Rows from block 3 of a small image classifier, named by matrix and row number. Rows with one number within an expert belong to one neuron, the router's apart. Each number is 500 + 25 x the weight over its row's rms, rounded and kept within 0 to 999. All counts start at 0. Numbers have three digits each.
Before each expert's rows are labels from the 100 images, of 14976, where the router gives the expert most weight on average: "top examples" is what is common among them. Only what is clearly more common there than usual is listed. The data: Sentinel-2 satellite tiles (TerraMesh). In brackets: how many of the 100.
# router: router (model.blocks.3.mlp.router.weight, 8x256), inputs 0-51
# up: expert up (model.blocks.3.mlp.up, 8x128x256), inputs 0-51
# down: expert down (model.blocks.3.mlp.down, 8x256x128, transposed), outputs 0-51

# expert 3
top examples: crops (88); built area (83); main land cover: crops (74)
router.3:528472523507503498524501476472522507514492518507513516490473529551472499500507491543447478475507499524464545502474540476502515538500470521520554533502470485
up.3:512441542481535507568464509462521527537495531482481526471478525498485518489478473508487460505471491503506516521517529473497506513531490515497539545478499516
down.3:516541531489500504511528464475543469501479477484472487518462492501488510452486500531496553503534503485514479458514557524498505546517467497466509477499454494
up.4:522529499512520487535518475501447458471543455521514545480489518509479492478501474530489499463487482492454524475481509481523464491474525431488507533506524451
down.4:474449506532545471516448511474462520520497522447484533507524546485504460500480505535505439508482532464503455518510502477483474495485526471486486479501463493
up.13:457487481469489533497452507497481544475502507516508474532518526477504533471508514500540501504492486537515448487471491467537509480497534514485491497446498525
down.13:456497470423540550541546549467486507500447509508484503493520478506506522497479511487491526464498512477519483497475469511512467487485538486482471487505495485
up.14:523510499547458444488478478512475466486520500522509495483477519512526530512478529494540474508557519508479510473494495557589505501472524449512493486462484456
down.14:499487508524540504572418472527478502541520482477470543517503536487478462484494445473500457476459501476494487536486490480501465471482527483493488488497479476
up.15:470488482484528507491457539481495517490527526493473496505479495467481543467456519477529505507489497467547474480538509508498482465504515487496481502520514535
down.15:482475482478488504523495493505472525536483517525531469478497540504488509504496486496474498493517510474485489484451472533543485483518537481470481543450504475
up.17:490536496546472440464536525485453514495490502504543485500534504488536508537527506520532466496470460448482492507517511550518512484483528501527502522545518523
down.17:470499522467467520492517500507476547527487498521498436485505530478495506470509488522497507504507545504484433493496513487469463517482522512472482482473470527
up.20:486495528553458436487562518497458483506484508503544500467550514491504489541524487527516468493477466512465495510522520509502492510516538465482497502483491493
down.20:478494527486482492493533476523458543521509496493490455496500497443499517493480480507526515536507545494486430503516501505495451497461526512501463492486517531
up.21:517480531474487518507463569449518472497449511515498505445477511517485506502505476535490461503480507481500520523525535465434508538515487519509518518497490541
down.21:530524479533467503491516459512536478498510498488481467577503468502478515508487499474502538518508521464511514489464502499491494506462477507518467469498489500
up.26:514493511478511506565520476506477487502577492477509520495497501464482518450475489498527538465491512491482502503488505497523501492497517474501523482496487445
down.26:471531532514504457449477505490499515508485511496484468478504559495490474504506521530485466504513472512526475495509537516486500506526516514479495529535522550
up.32:490464504498511512537476486518536570501547502506437501529487501472462537503450470475524517487523523501538497503483486548542535490518486517484452508462486472
down.32:487527444475528513477478511470460529491465486504469502528540520494483454475486504523484474501503481510481459491475446530527491460498541502515502534487520520
up.36:469509487517523481516547476530458500499513511488471475559486446516494500501485515472498539502517477495509460463505470524543489462455474474449437531493512514
down.36:499495488453492523486553500527500493481512505518514505486518470472509499502508500439531546483505506521541493548491472492521498442492571508535502531492523498
up.38:473529520542521484523460475509507530509516510504508484498509537530501501487490535512463457466536491520476470436489513513531442511496499485480519536518541545
down.38:474456527471496503496493538495465476508478491546512508422493558495537505496510472482522490478508501459527519513508497503494507491488550475486474476474476449
up.42:517526498453461539480538506484533506511448492496478453496473496511529479496537517538471531496518486501493515483477525479469533535531469552481520488510457494
down.42:472506451470454588453523520519489518493511514526541459549531495489487506487511503467531526512486525524545499511460467472528509472486523520525459504515525530
up.43:518503513477498511562515474495470485505553502456513529497500499470496499448484492502530540489493512517478496505501494494516499490503503488512526494505492441
down.43:464529529508499469445465511497495501505485501512489451473506558497485481508513506520486460483509482485533485501505531514480499504514523506469467506526519543
up.44:475508491498502467493511492509491481477499503486482460517494452491505531494483498478500518485493528489529484499471494509522501481464498458504436463500532523
down.44:502507525481524513520460521491477490543487556515535506472511516519533567480466486470496473485560552499474496460481474511436538486492523490516502477505485513
up.45:538534505502509503506517477502527493509471487477516496509491502519502478508520512546464513512525504510460530482470516471456500531491486533541539473531482490
down.45:478495455508450525462476531504484522482494536517538464535537519486467507506510501484509473499478531504528504508455467468492513477500520536530470479538530551
up.46:478482433500507513486487488510515532512525537504525487555551431489481499500489510468495537502493491524509498513500487464476476506494526504486458509460477522
down.46:468528499539489489498504434513521514525526486503510488565531503491515515495501511495490517479526525508502494483474538514494503486504512483486473484510526522
up.47:528498451461471543497475565465445462516466503480533519510557516510537480481512496536489502498515496492470507490475447494482497492510514503490494503531498486
down.47:470486489485512505511491517539475522505524509528482500491523530461455551524470488482533489513507509468496469477498486536541471473483549469482475505478516526
up.52:486513442495494476506528521496484503501507533488482497549520444463500523483455518487499516490537520468548449502511470508491527461482525482503449476511503508
down.52:509526470519499491440492512495508467477496466490475484523534466490510466524509476464499513512446509461537502539483510510483496470476516529523489470526518554
up.54:506450526479522503549527489498493527552525496534505512482496519467487516496479441498509498494491512481486503502496503473525480500504518478474498522449481478
down.54:519524527517507492513507451505504491507523515457489516531490510477500501476473517538513519528534487501488453458528551519502478518517496486476504502522508521
up.60:483471458474508520482491530488470519508505547484517488541498462479514530484464508497516514507527511475528467522539496516528492481494492466481472486508499505
down.60:469509458537450451491488525482479467497478556485491485510554543470444506516511543539506461526536534485469474488470491500478492505507524508501487473521541519
up.62:504437539473533518552459522456518523524496527486478520468474527505488516484479481504484462500465489498521515532513533470499513510533492525502541544481506527
down.62:506543528480512507507542466468546479499466471490481485520460487505500517462486494530493557502522496484514485471510549528501500551507465491472494488484453492
up.64:525551518562530461500460465521506469491521471483489510497494554534465453495522526524461441450513502505450519483468504503540484518506480478516510508525532456
down.64:485495512527500469489447528463491526490448525502509484484497553498505526532504498516507447520480520489516508499484499515461500520514495503511458479495479517
up.66:523498474451464551473464548464486447506460504517534510499524505504527487459540490535500531514515479484481506508500472496461505488510498530515518498534508525
down.66:481486472492483549509486510544495530509534501535492475512529533470470552510482495459516505494514529469494472469468483524531472465469542468476468509461510500
up.72:509527533504536523500456448524519521518540499482485493516474544508473490468504516521462491500499506520478497498500533508545493512521470516518524512517511524
down.72:474520514491490472437505531460501509468451489517511445470492527508506494514526507520503485496465518506534511533500508519472516528514499528519478489495512532
up.74:526488517469498521551511474496453505536535507470518537498503506463496504448476473514514535517515503497465498493513487498513499473490501501511526497506508457
down.74:465522522485485509457483513492509509476482500524481452478499566494490498472506522522499482475501500490538466492506538515492501515517516501465465514512506535
up.75:486488491553474427474477482524467520509498510520538482507508525521518531535484523497529458526561547509484502475475468570590489505465545478513481496459472487
down.75:513513506497505529555440459520475520529511487510471539517493552488475498462491456487498485483494528493459461491483491485531438484474514463500484511487517480
up.76:483490475503537475524515510521472515529512527496496480543516452491526515496479494475521512520531490498542472470517442530532472485503512475463462514491496509
down.76:502483501486537513529561494468523499435487521435501533522508492492506503518484535497483538541473488518512496508498517501463516503540494525511557500499473517

# expert 5
top examples: main land cover: water (29)
router.5:492489518527527494497518504534529509501511509480484447514507498476464506525482527472462494501528484482496506479460506468487539487522489534511531480547496513
up.0:496471500498504493515506545489490464499470522510456505469513442500465481508503466481510490463478502469545500494546483477468525486537535529457488462521493524
down.0:474506500505545489474526506500489525501488473495515524492526516533523483525500513490470484506505499533449537494457476503497482473503536484522519494486510467
up.1:458474509515518486528458491503461470489517515503449543491496466510487484494497470461533498477461477486488462480524469463495465456486529474448497512506445495
down.1:498483522468495489512546505468509555499479460524510522481490482527473490523502489497485513467526496534505514501512494503498488514474495477527502565458520507
up.2:496482443481480506501487504490469501503489483527501510519471467524502502462454491523520517518508494491519521512512478504553518513468484477497493498463504499
down.2:511506483459505587518499484528550502509523480509526490507475501509509510426528493469520574490493497504551490532509552500531487530476480487485471519470510517
up.8:491537480451491539515494475506480501487500469457459502523487491506497478474502462480487537477464484551531503539466487487497553494522487500485476491509444453
down.8:469489526517452511514466487545485514543534516513543507482528532487505499512528482459537485495517534510518481495501513517501512471519542513477489481490480501
up.9:469463479534474465488517500510502487518503533544527491523528480526456507539480522504474480462564483497479499452456462483494483522508499459473493499511474503
down.9:505509500482471506463491495494480490487516515486503493495497503451459467448487513541540512505506494498504468515544538483496462506494513537519511477517520545
up.10:505491470508533468496492485511455475503519519482506521533498515491489446452498478534490502513500492463491492515523503498544505482485519470524499492502515517
down.10:499499544478458525497465494470531487499479490513466481465448548556523499483515489485454472469518502519503534503504534495523510546542461512470515506504503491
up.11:521466502484498499512516545487498459504475517500455508470503444510461475497511456489504504458478513466549507497539488473459520510545519526460492453517488510
down.11:459502494509549482467528510512467517499494476502520525487528511535535482535507515472483484512499508533460537495462459503502489453493555486522508489471498465
up.12:463489485509466476485522510500457472499469490504471483491512461505509476512540476511580489543458498494507457474525462514500476535482494516479466511473488521
down.12:520489512538506475529470507457511537532487492487484516492496520509512527518482494518474466469529509515517533498476532515518504509499494483484515514466478448
up.14:448529480451498546473446527466501505486455501506540467516530536517504508489541539524477484487506495502452507503466479491481495536498500497514496515504533534
down.14:463455453497465505510453535499469524522480505547477513499512514494486519512480457459514472516481529484511501495454443506543507462491528499471499499466476483
up.16:483501532490505518465454488520524549503525556510519455534522547473487538461501546479494472515523520491471481474489521509495501505536526475518528478502514537
down.16:468502518477502493520443507511461491508502474532512509458491521498501519472496495474492460477498494484474502483509488511479508478502542454480488519466479472
up.18:504521511527535465503519507528522528459542477463517471542521491465518527506497521468489493513493488487516521530469551534507531479505513482514488480490495463
down.18:486457509483457490516523524451484466527458483558482551472482515526501471502510443516527498490496518504503508482514487477501482517499513495467487510460480482
up.20:495526499448469527514490495490522512509500513518498466479477506430512542427503512502506527477509500488483443480516525469472484506531470501479512473503469524
down.20:483517486461517563494495520503479526528488470517481517484491495530530502516514477442511513519483516481531518510479472539487462469449538506478460545475506489
up.21:522541511503524495497462537525484475516515506511472460475519509490481508503493515502483463431538519478489473467511487482492508466520549480490519461537490521
down.21:513463535542526463518506462501529516511504457485485551515485474523494478526483455455500518518470500524506533527496515522499494484499494493505524523449509460
up.22:515508527497524521508510468516524510489515494481497491505455448476490519522469507465507544554494519518544506531548527538527516476477474520504479531502543517
down.22:528505482491479550533484490453541511515459506499513527530470498546530506471500479493479526485506528496539529500461505499523504534487458503505481490490474482
up.23:500529503516530478515514521508499540511534495470520479518535491468503556494488523528487494483531506474493490474489546528480512463514557481499503486532513480
down.23:509474531501480488557504483489499472531485482515473559484457482513525504507487443468521522496488511532530501509527498497522491508496491491458484521450495444
up.24:505466510462526531545508474516506488505513530480441504498461468465491517481473498467508532524490513461520489494510493486487482489511492512502501517496495499
down.24:500519464438491549466532517487489487473478485508514523506500476555500476468548506490475527513464524518504520548465462502495494493470513513521507477479496495
up.25:536500521513503470517513500500492518497526537454523502499521506479506538492467529532505486537531521489493476476536537527496510513512516501523525532515493487
down.25:437448474536474474511512495495482481495506470538469539523512496472503513516489438460547515495451529491544503555503491505534470462470524510449472497445523494
up.26:518497454494480500473482498515501519524511507537540499523483513498495543455536497492552521524562520500538465464509491517555528474482491502503502509458481490
down.26:492482528545558493516454480523466481503510456499485560523529487519508447511489471463500487473460490516479541545489487502483468461470534469513503510472537477
up.29:515498534491506513491508474513525508493503516492521481492458451462501531518481510464513539556490532512552489534572529533524525488478465518498454530489509529
down.29:521491491498470549524470486451536512527462517507527516530467500528523523468476485501490523486525530487528512483472512503528491533485460494493481482489482488
up.30:464505465496526513509524523475461506517477527485476498533525448465517533498453485477532535545498509501543472498483473519505498473483520481477494498500469526
down.30:514512471484455529510548486462543481488488514520526507535492522515491502474516503532469544467506521502468501537470535522508513538527455497516515506513535503
up.32:487529488468494486502511500498501496512489498528540519511458482499499519459508491508510499498558512504515485489480499522506544519489486473499507495486510489
down.32:477503496481470542502512490500459495524502488490518518491516542502469501502491497511537514515536485484494500474482476557527504472470543500496479474526548475
up.33:536508432528503455517478486499508518483527527447510567545511475557496462500501523516466491491503499539538509486482509495512512490537503496513490505527496483
down.33:475477472525466504496454485515486494507526468551498495533530505457491523478546446488542497479462479485517468516505506504527485472466515495450458517454495491
up.37:525536538489516518526480482522500509544494494491455482461464492481503516500476519505475505519544508484479471458534500501470483478499509485470497496520507515
down.37:497474484490495533516496463531513510465525522504498526533494449516495518473483487418504551483472507502533512540471486496520512467470506489508505516486535483
up.43:561467545494536495519470499517504537578520509525522500466488521487494491514493469513476483507528499481477510498529488476484483499498502485504510508490476492
down.43:450488494520500504481479455532499487480534480510499507522508508487506513480485494452500525480490513494523504553472505523526478460467520496512483519485561532
up.45:512538530493518509483464512542485501547508497520476458463506512482492505494496514498478473484549520468487464474515481503482507469502543478477492473518485530
down.45:495465526534516484533480444533515508483532493480489552526494468512502506507481466430509523508458500515499513525490510511510484465491510471494511522470531466
up.46:470458477535484462489525502505488488526500529539522492522525490528463501544474516504473478471560482496478500454451454482503480513512504463471510494513474502
down.46:517509497474473516460490491499487490490521514483499493498492501455463468439494510535539521508504501496509471518541539479494465505490509542526513478514521542
up.47:439501505489481493488522521524524516511483491512501473485538423505477502467529526525501522460526495468490459451502500506471477544502502496459469502487477498
down.47:474500512480496481467501520462451502480479507490479535453484516461511495478472469526558485529497529514517465508552517510505464501500521511515475484504549496
up.50:503506503500497491462494536531511479512470482534475463480520449493497477502512482478548491482503519466531461478556448506481481501492518552528487487505500554
down.50:479474531514530476517514516473489526512479501493516537467512528524509509528485480505481469506503477518469539493482514505500496491506539454481522511471494455

# expert 4
top examples: snow or ice (91); main land cover: snow or ice (88)
router.4:463477530504470506482529493539463511496515501531511480483529525466505514521483481461551502500493505485524468507533478529534495470472535470482437512478510495
up.0:499500500507479484491492461496520489493483526502492517528502430538489496510481509515479523504536486533462517476480522459464491522527476486486500506480478484
down.0:502494496498537471543510543459521470541481459489479527474522495493536478492539469525486491485483506473525516517502518469459465512522519499473488475468523484
up.1:508536499502478496496480511479488481489433512501480521480470512479507493495526510536479487518482474493504490477529548493475534497532481529488514518537498530
down.1:478488491497535497521490517501491513506510450497525487488505481564499499517501493460485480452527499514492542504466465537496473483498532471508527511476505480
up.2:491474428499522486531538459519463485515530509504520547562506487511492508526457487480475520525531473504483504494472467506540482463470517496513545519513510521
down.2:490499536559502451501471475545491529495548497481516498487491482493479498535495494452509473534490491505500501520522513515496511443481539520520513515478489521
up.3:545509517506480480480522450510495469495490527529481508483426502531501512508495504492503520536526494519477533453526500515528480512508481485532517524509525526
down.3:525488499526508504533474457567519534517567498502531494545495462507511504498503512449488515496493477498493504506494499470500505463461502487498506502480481499
up.4:495542495524489466491442533475523486483436459508525474480449520483499519508495515505497459501465494479490492519509527498489519503474474539509524512515521531
down.4:467478460486478504502479513498491512495524498479504486487504496543492486497512539461479493460526505525513501531470486529529494450507546515489513511480518473
up.6:521545490533524486477478473492559510454490484452481499543486498501518469512521522504492509521450501520500523530481547493486493529519489512545495484525501515
down.6:491458502520482490559500488521472450543519526517504541505524535505497499524478457472524488478522534469483511462484503481498478464514543450448509464500500454
up.7:522534509466473526527495541478515501505463539523536521477507487482530521478518500525496525517495519564466499480512535442437530499513499522502526524492482490
down.7:500449488504540517522486483504524500532511510464488536538520516520497530513441490491471489501516499444503525503450494546520483487499514462510514455496521526
up.9:507517520498544477489527541507497478524473457509494493471499431519512472504531471501504512475480528496491506510511467496438440525458510507510493479471489499
down.9:477485468479487509534572525482481510511521538483515514510545485461499541482506498540507532484509461502497473472499537488462516486529546475445517483495481482
up.11:530474494455513536488514512480518511529440462495462539497471477526468444478537434535496541552468485511510575535500506474464514526508489545508502542494497493
down.11:492525533509512505532481484484514531485533520458509499496480528494517532472507525526510499461515486519514455481526562522486486528535494488469524497519496514
up.13:528506447480516502482474474499535518488513506492526487551447505527496499478506530507502539532513514530531499501506515495531487496475486526535502530481512535
down.13:496493511470480511535509491498507482549475525533530516487472500531520536506465462464453514494547498499476553473443481483489490496505506469470504485518478486
up.14:548533512507501495508489497445501524523445549432476513498491500504514506506533540554490488552517514522462495446513516505490477537554479518498509537505474511
down.14:502470496541539455512493481501490479498506474504501518519480501545489498553486474491504471515475474528486558481459484513525495494491517470516527464488463492
up.15:506548489498516499500487485471481489492475483454465499494456491512506524478495548562476501508540482476467488456495490532511477529498462505518526517580520489
down.15:529463512504535480510481481506465490539521502495505539481461521497512484505497454515518483530457500529496529525524529443517483479496543501528522502460486517
up.17:532512451483536478501467495487551501512476501483518489510455473504492514488497511524451490511523516517494523499479505487477475529534470500515503486489478517
down.17:479513486482486520535551516481478499459511517537470503507518500482488510469460494481503538499493495522511508509504479491505518458441542432515461551537565499
up.19:501511461500497473485498500468521497475477514518485482540490472558483501485548532507449498510496505504509507524478494467479520535504457508524550506514474512
down.19:524533526487495502519513494481518488502467479489465516478468479521522490487502498514462478464546471503477486462490525463461479517530488471507516491527498490
up.20:539500509501544484561520494503513546545522476521500552490473483486507521509494431495493507496493509536501541491500512480492517473538507488475523474499497455
down.20:499506511532522464480529500493497435482488484436488481492491482528532469539489562489492478505513482455492492510490484536497459506470512523522540510480495524
up.21:506515455499506464526483498467516523518475509474484497528482484512486487494505494541470496507512523499502516488459490458495500507510469497500507490521504505
down.21:518500498509532525471509490502482570557513509512486489528497537508532511506509492487499506528514487481495532469478480470501532467498526537534497503499496433
up.22:546512516492538532463501472526545478468517472480504471516471492506481485515525504473514543550471522529527530544508529490507495509492497535566506497481507544
down.22:487478494506463531528494473497513544539486533547528509544504509526516546483492464487474523476546461495492490463467500483510494509475486480431484510473488504
up.25:483486545503487515495503510541462489516541506517492497458533511472502521506475498471544498502517524465514466499545504539516503466471548469483463492471489504
down.25:536501482493484512476509495472528503470473501486481498517480494544484464508498499509438502475497504520494548538451499484488526519513473540526524499526509483
up.26:512487500484535481574537491512483507541530460500499531493496463492510527508478444484468532513501504486486520505486485512515495475477515508480558481479507471
down.26:470519509542516446469534497519474473486505510488517514475500480513529494557479550462508474513509494531491517498501471495500476457483550502549528493517502532
up.27:506486485527526465477520527460527504509488484514521501508519522518492483492500494536450488477500504469462493490462508472499468542501484488529498509506516500
down.27:505506571471492517519499484487524505485481492499460525442445539503492497501499491520497505496510473556494523490526562509489485550529484467466508519505503508
up.29:496484517501514494537454492458545524501477474489533529482445516522498493518502471520479486510452446507471543539489541456465507517516460506495549555528503505
down.29:468517491471533532487495528503520498490529482454476493476487482490501482463516530452519518460500539498534483535515529506491476463490536528508499475466507494
up.30:496532480448487534472523516481488467491444487442514473518488504540476478493545511538481541522492508509529525515481507488476548531521516534518504491532496530
down.30:479463490507471502498499510499520522539487533534519502514514524535536525526516481491465491467533494463487495465445498492491476504511510501485507525490477502
up.31:555507534488514508461518477537503483518534502477453489484488475511497489481523521482499537514522513473521508525518540522510546493487517514516502477460468496
down.31:539484462491476509488496511480506519482480491505475503517488494528487476515483478506445485471497482514501537537446485455476533501493490536504519506514511462
up.32:540529488465527526475510471509518518456513491479499468531493476488490511472527542484527542502484490506527496501497502508528501491474506483529482536505485516
down.32:468486465492510525514507495488509501517497507528513537528508523529521516505450491474451509499520498492473540507441471495542462476496515473506528463491515515
up.33:529511504468466535529473511490527512498500538522536475504508479486511542497508516516487507507505515540440502459475518465439523536510482489516536540494482483
down.33:515506496499529509512496475519526442511522501477457527520527518497512495489509486491456500470504510459495507498476523515476455485529521496503530442505510536
up.34:525444505498515495492471532464510493523464487512494550475474512530501447483524467528498486535461493479502569531515514467459483523497491532515536521503514503
down.34:485569495473503522530501512495497497478528477453464483483486495469547536473489530509520510455505510561514444496523538510493482497506513470470497472483483482
up.36:532499519516525458498521548490503490521476491490495490478496406516508502511488475509494501476500515485494500503513493508444462513492501498490498477486484512
down.36:442490454470446516501568529470501497475488540492516488516538502463477533488531517539498535487507482472499464487480528500469523513536516502441484478505519497
up.38:527501471483500467486509482470538458484465521489500495546473465550475490497539514522467515491503474497502517500473513492489519551509447510512505491520470511
down.38:524481499504511519538494474542502517511519453461520468548522480536521462505533486466472489477462497477507549508474510455443507474463529510504486499476448474

# expert 0
top examples: water (83); main land cover: water (78); clouds (36)
router.0:514545497494526541503441522500523473475495459489495535467521440535492465499533511502493482485468484514477517507504491496438486519490515504511491507486494495
up.1:458465497443502532513473514473448513522502514534490520505508588464549532500481482503549481511510493472478468494507490526539484459494513483484505496505517498
down.1:496459450505522514490467516519499463476499483501495506485504544555486486529499495425499483506473506484510558510462458476525470459472545484515515480495501504
up.2:507510536471531512510491515437506504487478477493521532479469519509518506511508496541540483476455462510489508518543547504515460523497511489524511541517544535
down.2:511451466458474550505491527504502504519515565480464489485493499473494499486487501478515501521506538509537505506507515461505563468532531509458501460492453468
up.4:485552464539471503517459503518517514474533491507497507546533473509473505473481531488471482465536488527474487472472489489476492492481491443507468551488541497
down.4:504483524525529480507561487506490486500541510472471503514491484474484490500500502500532541507476514520525499539545559507549517484519517534517542493503512485
up.7:524529521500522491539498499494498539535463482523478464489467510446513553498451455544534492488525522535492469475515473530519476560520464505497478514513508511
down.7:494487444490466499467507544476470437439506506452504503487532486503504464500525508483519490515442452474537500547511499507521540446477556527493505487504490531
up.8:438533497495504512486431571497476507499481495526502487467521531506525498494512534474540441486500489478500483484501462509485495472483549497490476526491519517
down.8:527465504536473501464458479527540524500541503521473477513491514519511489497502514459511498501513517488520523502509561513538506497502493493511503513508511502
up.9:528511566508525491513492482497514492527514521504535501469472539511505505507499518509481497509531503526481514494527560482499514520517479501516544515513520541
down.9:495538494552529469517480441537512478498545473463475487562523477452520504509466507465500512486483485477511478540490522529506502468479502517498509492495492489
up.10:540499563548527427480491472538528510482516476512540479468471445491534501552499509476506477541499523525479523530525504498490490515482484518553521489481495506
down.10:474489496494497496487485502546447518515518519522491488475514507499505492521506497429492501495472474501486512503478446492510505420529551506470509512512505514
up.11:497445497443516540523479499486487531544535497514478523512498570483515503474469474500535528519498485470527507511518497515535481475491508519489513512487503494
down.11:494511472510517512506491504499488474482483493485548512512511559533515509543533501482493468516496486509480510479451457508526519480508532500507523479519493523
up.12:514475530440556536534539530505522507524513489488528519478525408514492495498503468489509564492491507499506524516520483474450486519495519501519489502468494463
down.12:509492481480486540505527484516492520479525496529469499525515485479527463468530512536512521455483500517481471507506522445458456503496509513482450560513473450
up.14:521539477488493525492489502468514472483449471496470504507483494537502473481520517531434486469506479491472515487478484501482485539507449515498523487542521516
down.14:534478527490508520509482464475542529507465516488535512506441487542517509516498512489470513527495501533513546510472517474528522540525452522515526506480488488
up.15:521482492516477466462531493479482497516472558516525487507503519476485529511446520534457499497528499479498494494515513514542527520533500471482474499516505539
down.15:512454519528547464530528483484500486508509479445514497468503485494468462536485499514474466501512465523459509472490513509525487500541522510538575495488500500
up.16:516513527492569504522487508504512521509533529468517472520510524464511528481478524518490507475512464471500487496493539488494507475517529485495510502532493501
down.16:518545513561513462464462436519531488499534489468495492561517501483497490503501531507484501519517503504490484501497545534509509494503483499515507508497538525
up.17:459479529489483504503516476527452528516517545527527496500518477482501535524443495467530516505528503492507477481525470532520504457497516453481457508518486527
down.17:553487503460471542471548472490547517474491516488492482510471456536476479491477493483468544480521530523517552530488515503497534513485473494531481496531503476
up.18:502527498494453511487567533459488521518453512524540484495521504473531561502515502542530515506542516508502478449519498523496515514507503506493485510482508485
down.18:456435453528508470501509506498473494486499531471485502534555486485506506558472483472486482520465475474493509511454458495516491440511539488480505478500471516
up.19:486503530500542504512516486450510509483499508471521543492466498497489503496454485497478523495464489507507516533537561499514507487493466472517486503531531530
down.19:520528472470456504515503532488499479490498492467482448477477440510510489475521535487481525476498504526499471500498492471459499487500510512481501542490484461
up.20:476528483540490478516505452512548521459525509482477533542518487518463495533530543507453487465509488536475483456475547487481500507537488466494494530494526472
down.20:489508522487517525511560488482497497503526499476480500508489497469485482457504481535522570466473496523518484548530567483539475513527507510497506476483530492
up.23:491502537468520522526529474514539524514520489495526516500508451517491512514480516496477543502559499503458506459486504494474464521496499464506516499476471465
down.23:481492474450519558532510493522470512490519452508471492508507506497521466470511479517487501467467484519488498535474489447473490485498524498484459553499499456
up.24:519450520506551522536492478506546491505518472478493540491481487516493466523497462472470486498461504496499548563481496487473496524489455511496497479458494456
down.24:495459491455507520494546499511481522489498510546485498484472465506495473507503521478507537508472496532515517536504488444508495496507501533505505512508480474
up.27:503467559481528506503498473460474478488490521482489550468451545507485483506469494537497503534464499486487519537535572476502498523492489488515501502473504507
down.27:470524456501519493517520542488501476532510465475496471498516454476523498475496509476540516503509504496562477502516505529506521480453512524482522487497470490
up.29:497485559471532521526463511467512494500507464499488526464462573496494516527472476506513450494470483494504518530543545503514499520499478513517541529491532503
down.29:471477442454470563491514522504495503516519532503493471481496533492519500459496499480543530498505525514544497519506509506569491485487532489480471484502478496
up.33:459535541461482518560486491499515473491476489478465516481476526471501525490482479478515485455462508514529463505523517511498534506511484516466507457518477486
down.33:509466452457515527468509541438505538530473470516526518481475507505504478467505481538521512532513501489522508500516515498544468524478491481523496522470517526
up.34:529492490471565530522496528501530485504493448486487511485490481521506461484532473485470480491460506500511534546492474472464483508496494536510531482485516484
down.34:525478504474517525489532472491511532498482483543469497511464482523515459518507499506476526481483506522483529531479504439490470522513477543529498533508486467
up.35:543548472479479522462509504479497466485473473508473483505494487534489469476521538547434502470531487477474513476485489487493490530517456503509516489555527515
down.35:514481530512494524512457459485531526515479503499552505512452511521542524535500507485482490502494517528496518489471515473535518526545463510493508503464485481
up.36:498539543511516480488505479481479478502476476515533487483496508489517504493515468550449516526500494486500486523529546523514490511482492506490483477442531556
down.36:484507464483517502523506524495506499508495452484505472480468456517511495494493494440496510485457519514529509538483465476497517465484508530500531491492514477
up.37:514491544440541528509557529463506503513472486487512537475500437522521489494501464512541554473467485503497511515552502503479459523489515495529496525500524509
down.37:502456485468470544496509514518500514486531551510471490493525485463509488472500521493527529476489520512537486498519533449465513487514527490451450496513455453
up.38:493478469484517477477535464506503535508507528492532506546473503462517516501457523500514539540501531488531480489494504503566501487518498496528498493509497528
down.38:479444445474486546493518530457480501496458486514501499516554450487506503511473493460489508497475506500513507510461450547516519456496515519463514490505499488
up.39:513488497452502531505551519492493512527491528494544503502533438507506517501506501538497565493551486469472504438487486490458493516525525488490490501510462479
down.39:493506473505511514525483489500469518492509467489495533531527525471504475479508470548502460472480494532458462503483494481489453494514513513492468547507478456
up.40:521434544464539519494489498489498476520514473514498537472450552507489480519452458511497484540485511473500538539522527466499491535495479510525539488431467491
down.40:460551445459483542531543532486495513489501505464500476494508490460522526460495515481552542510476486537556462524521503542559509474462522518479469502536502497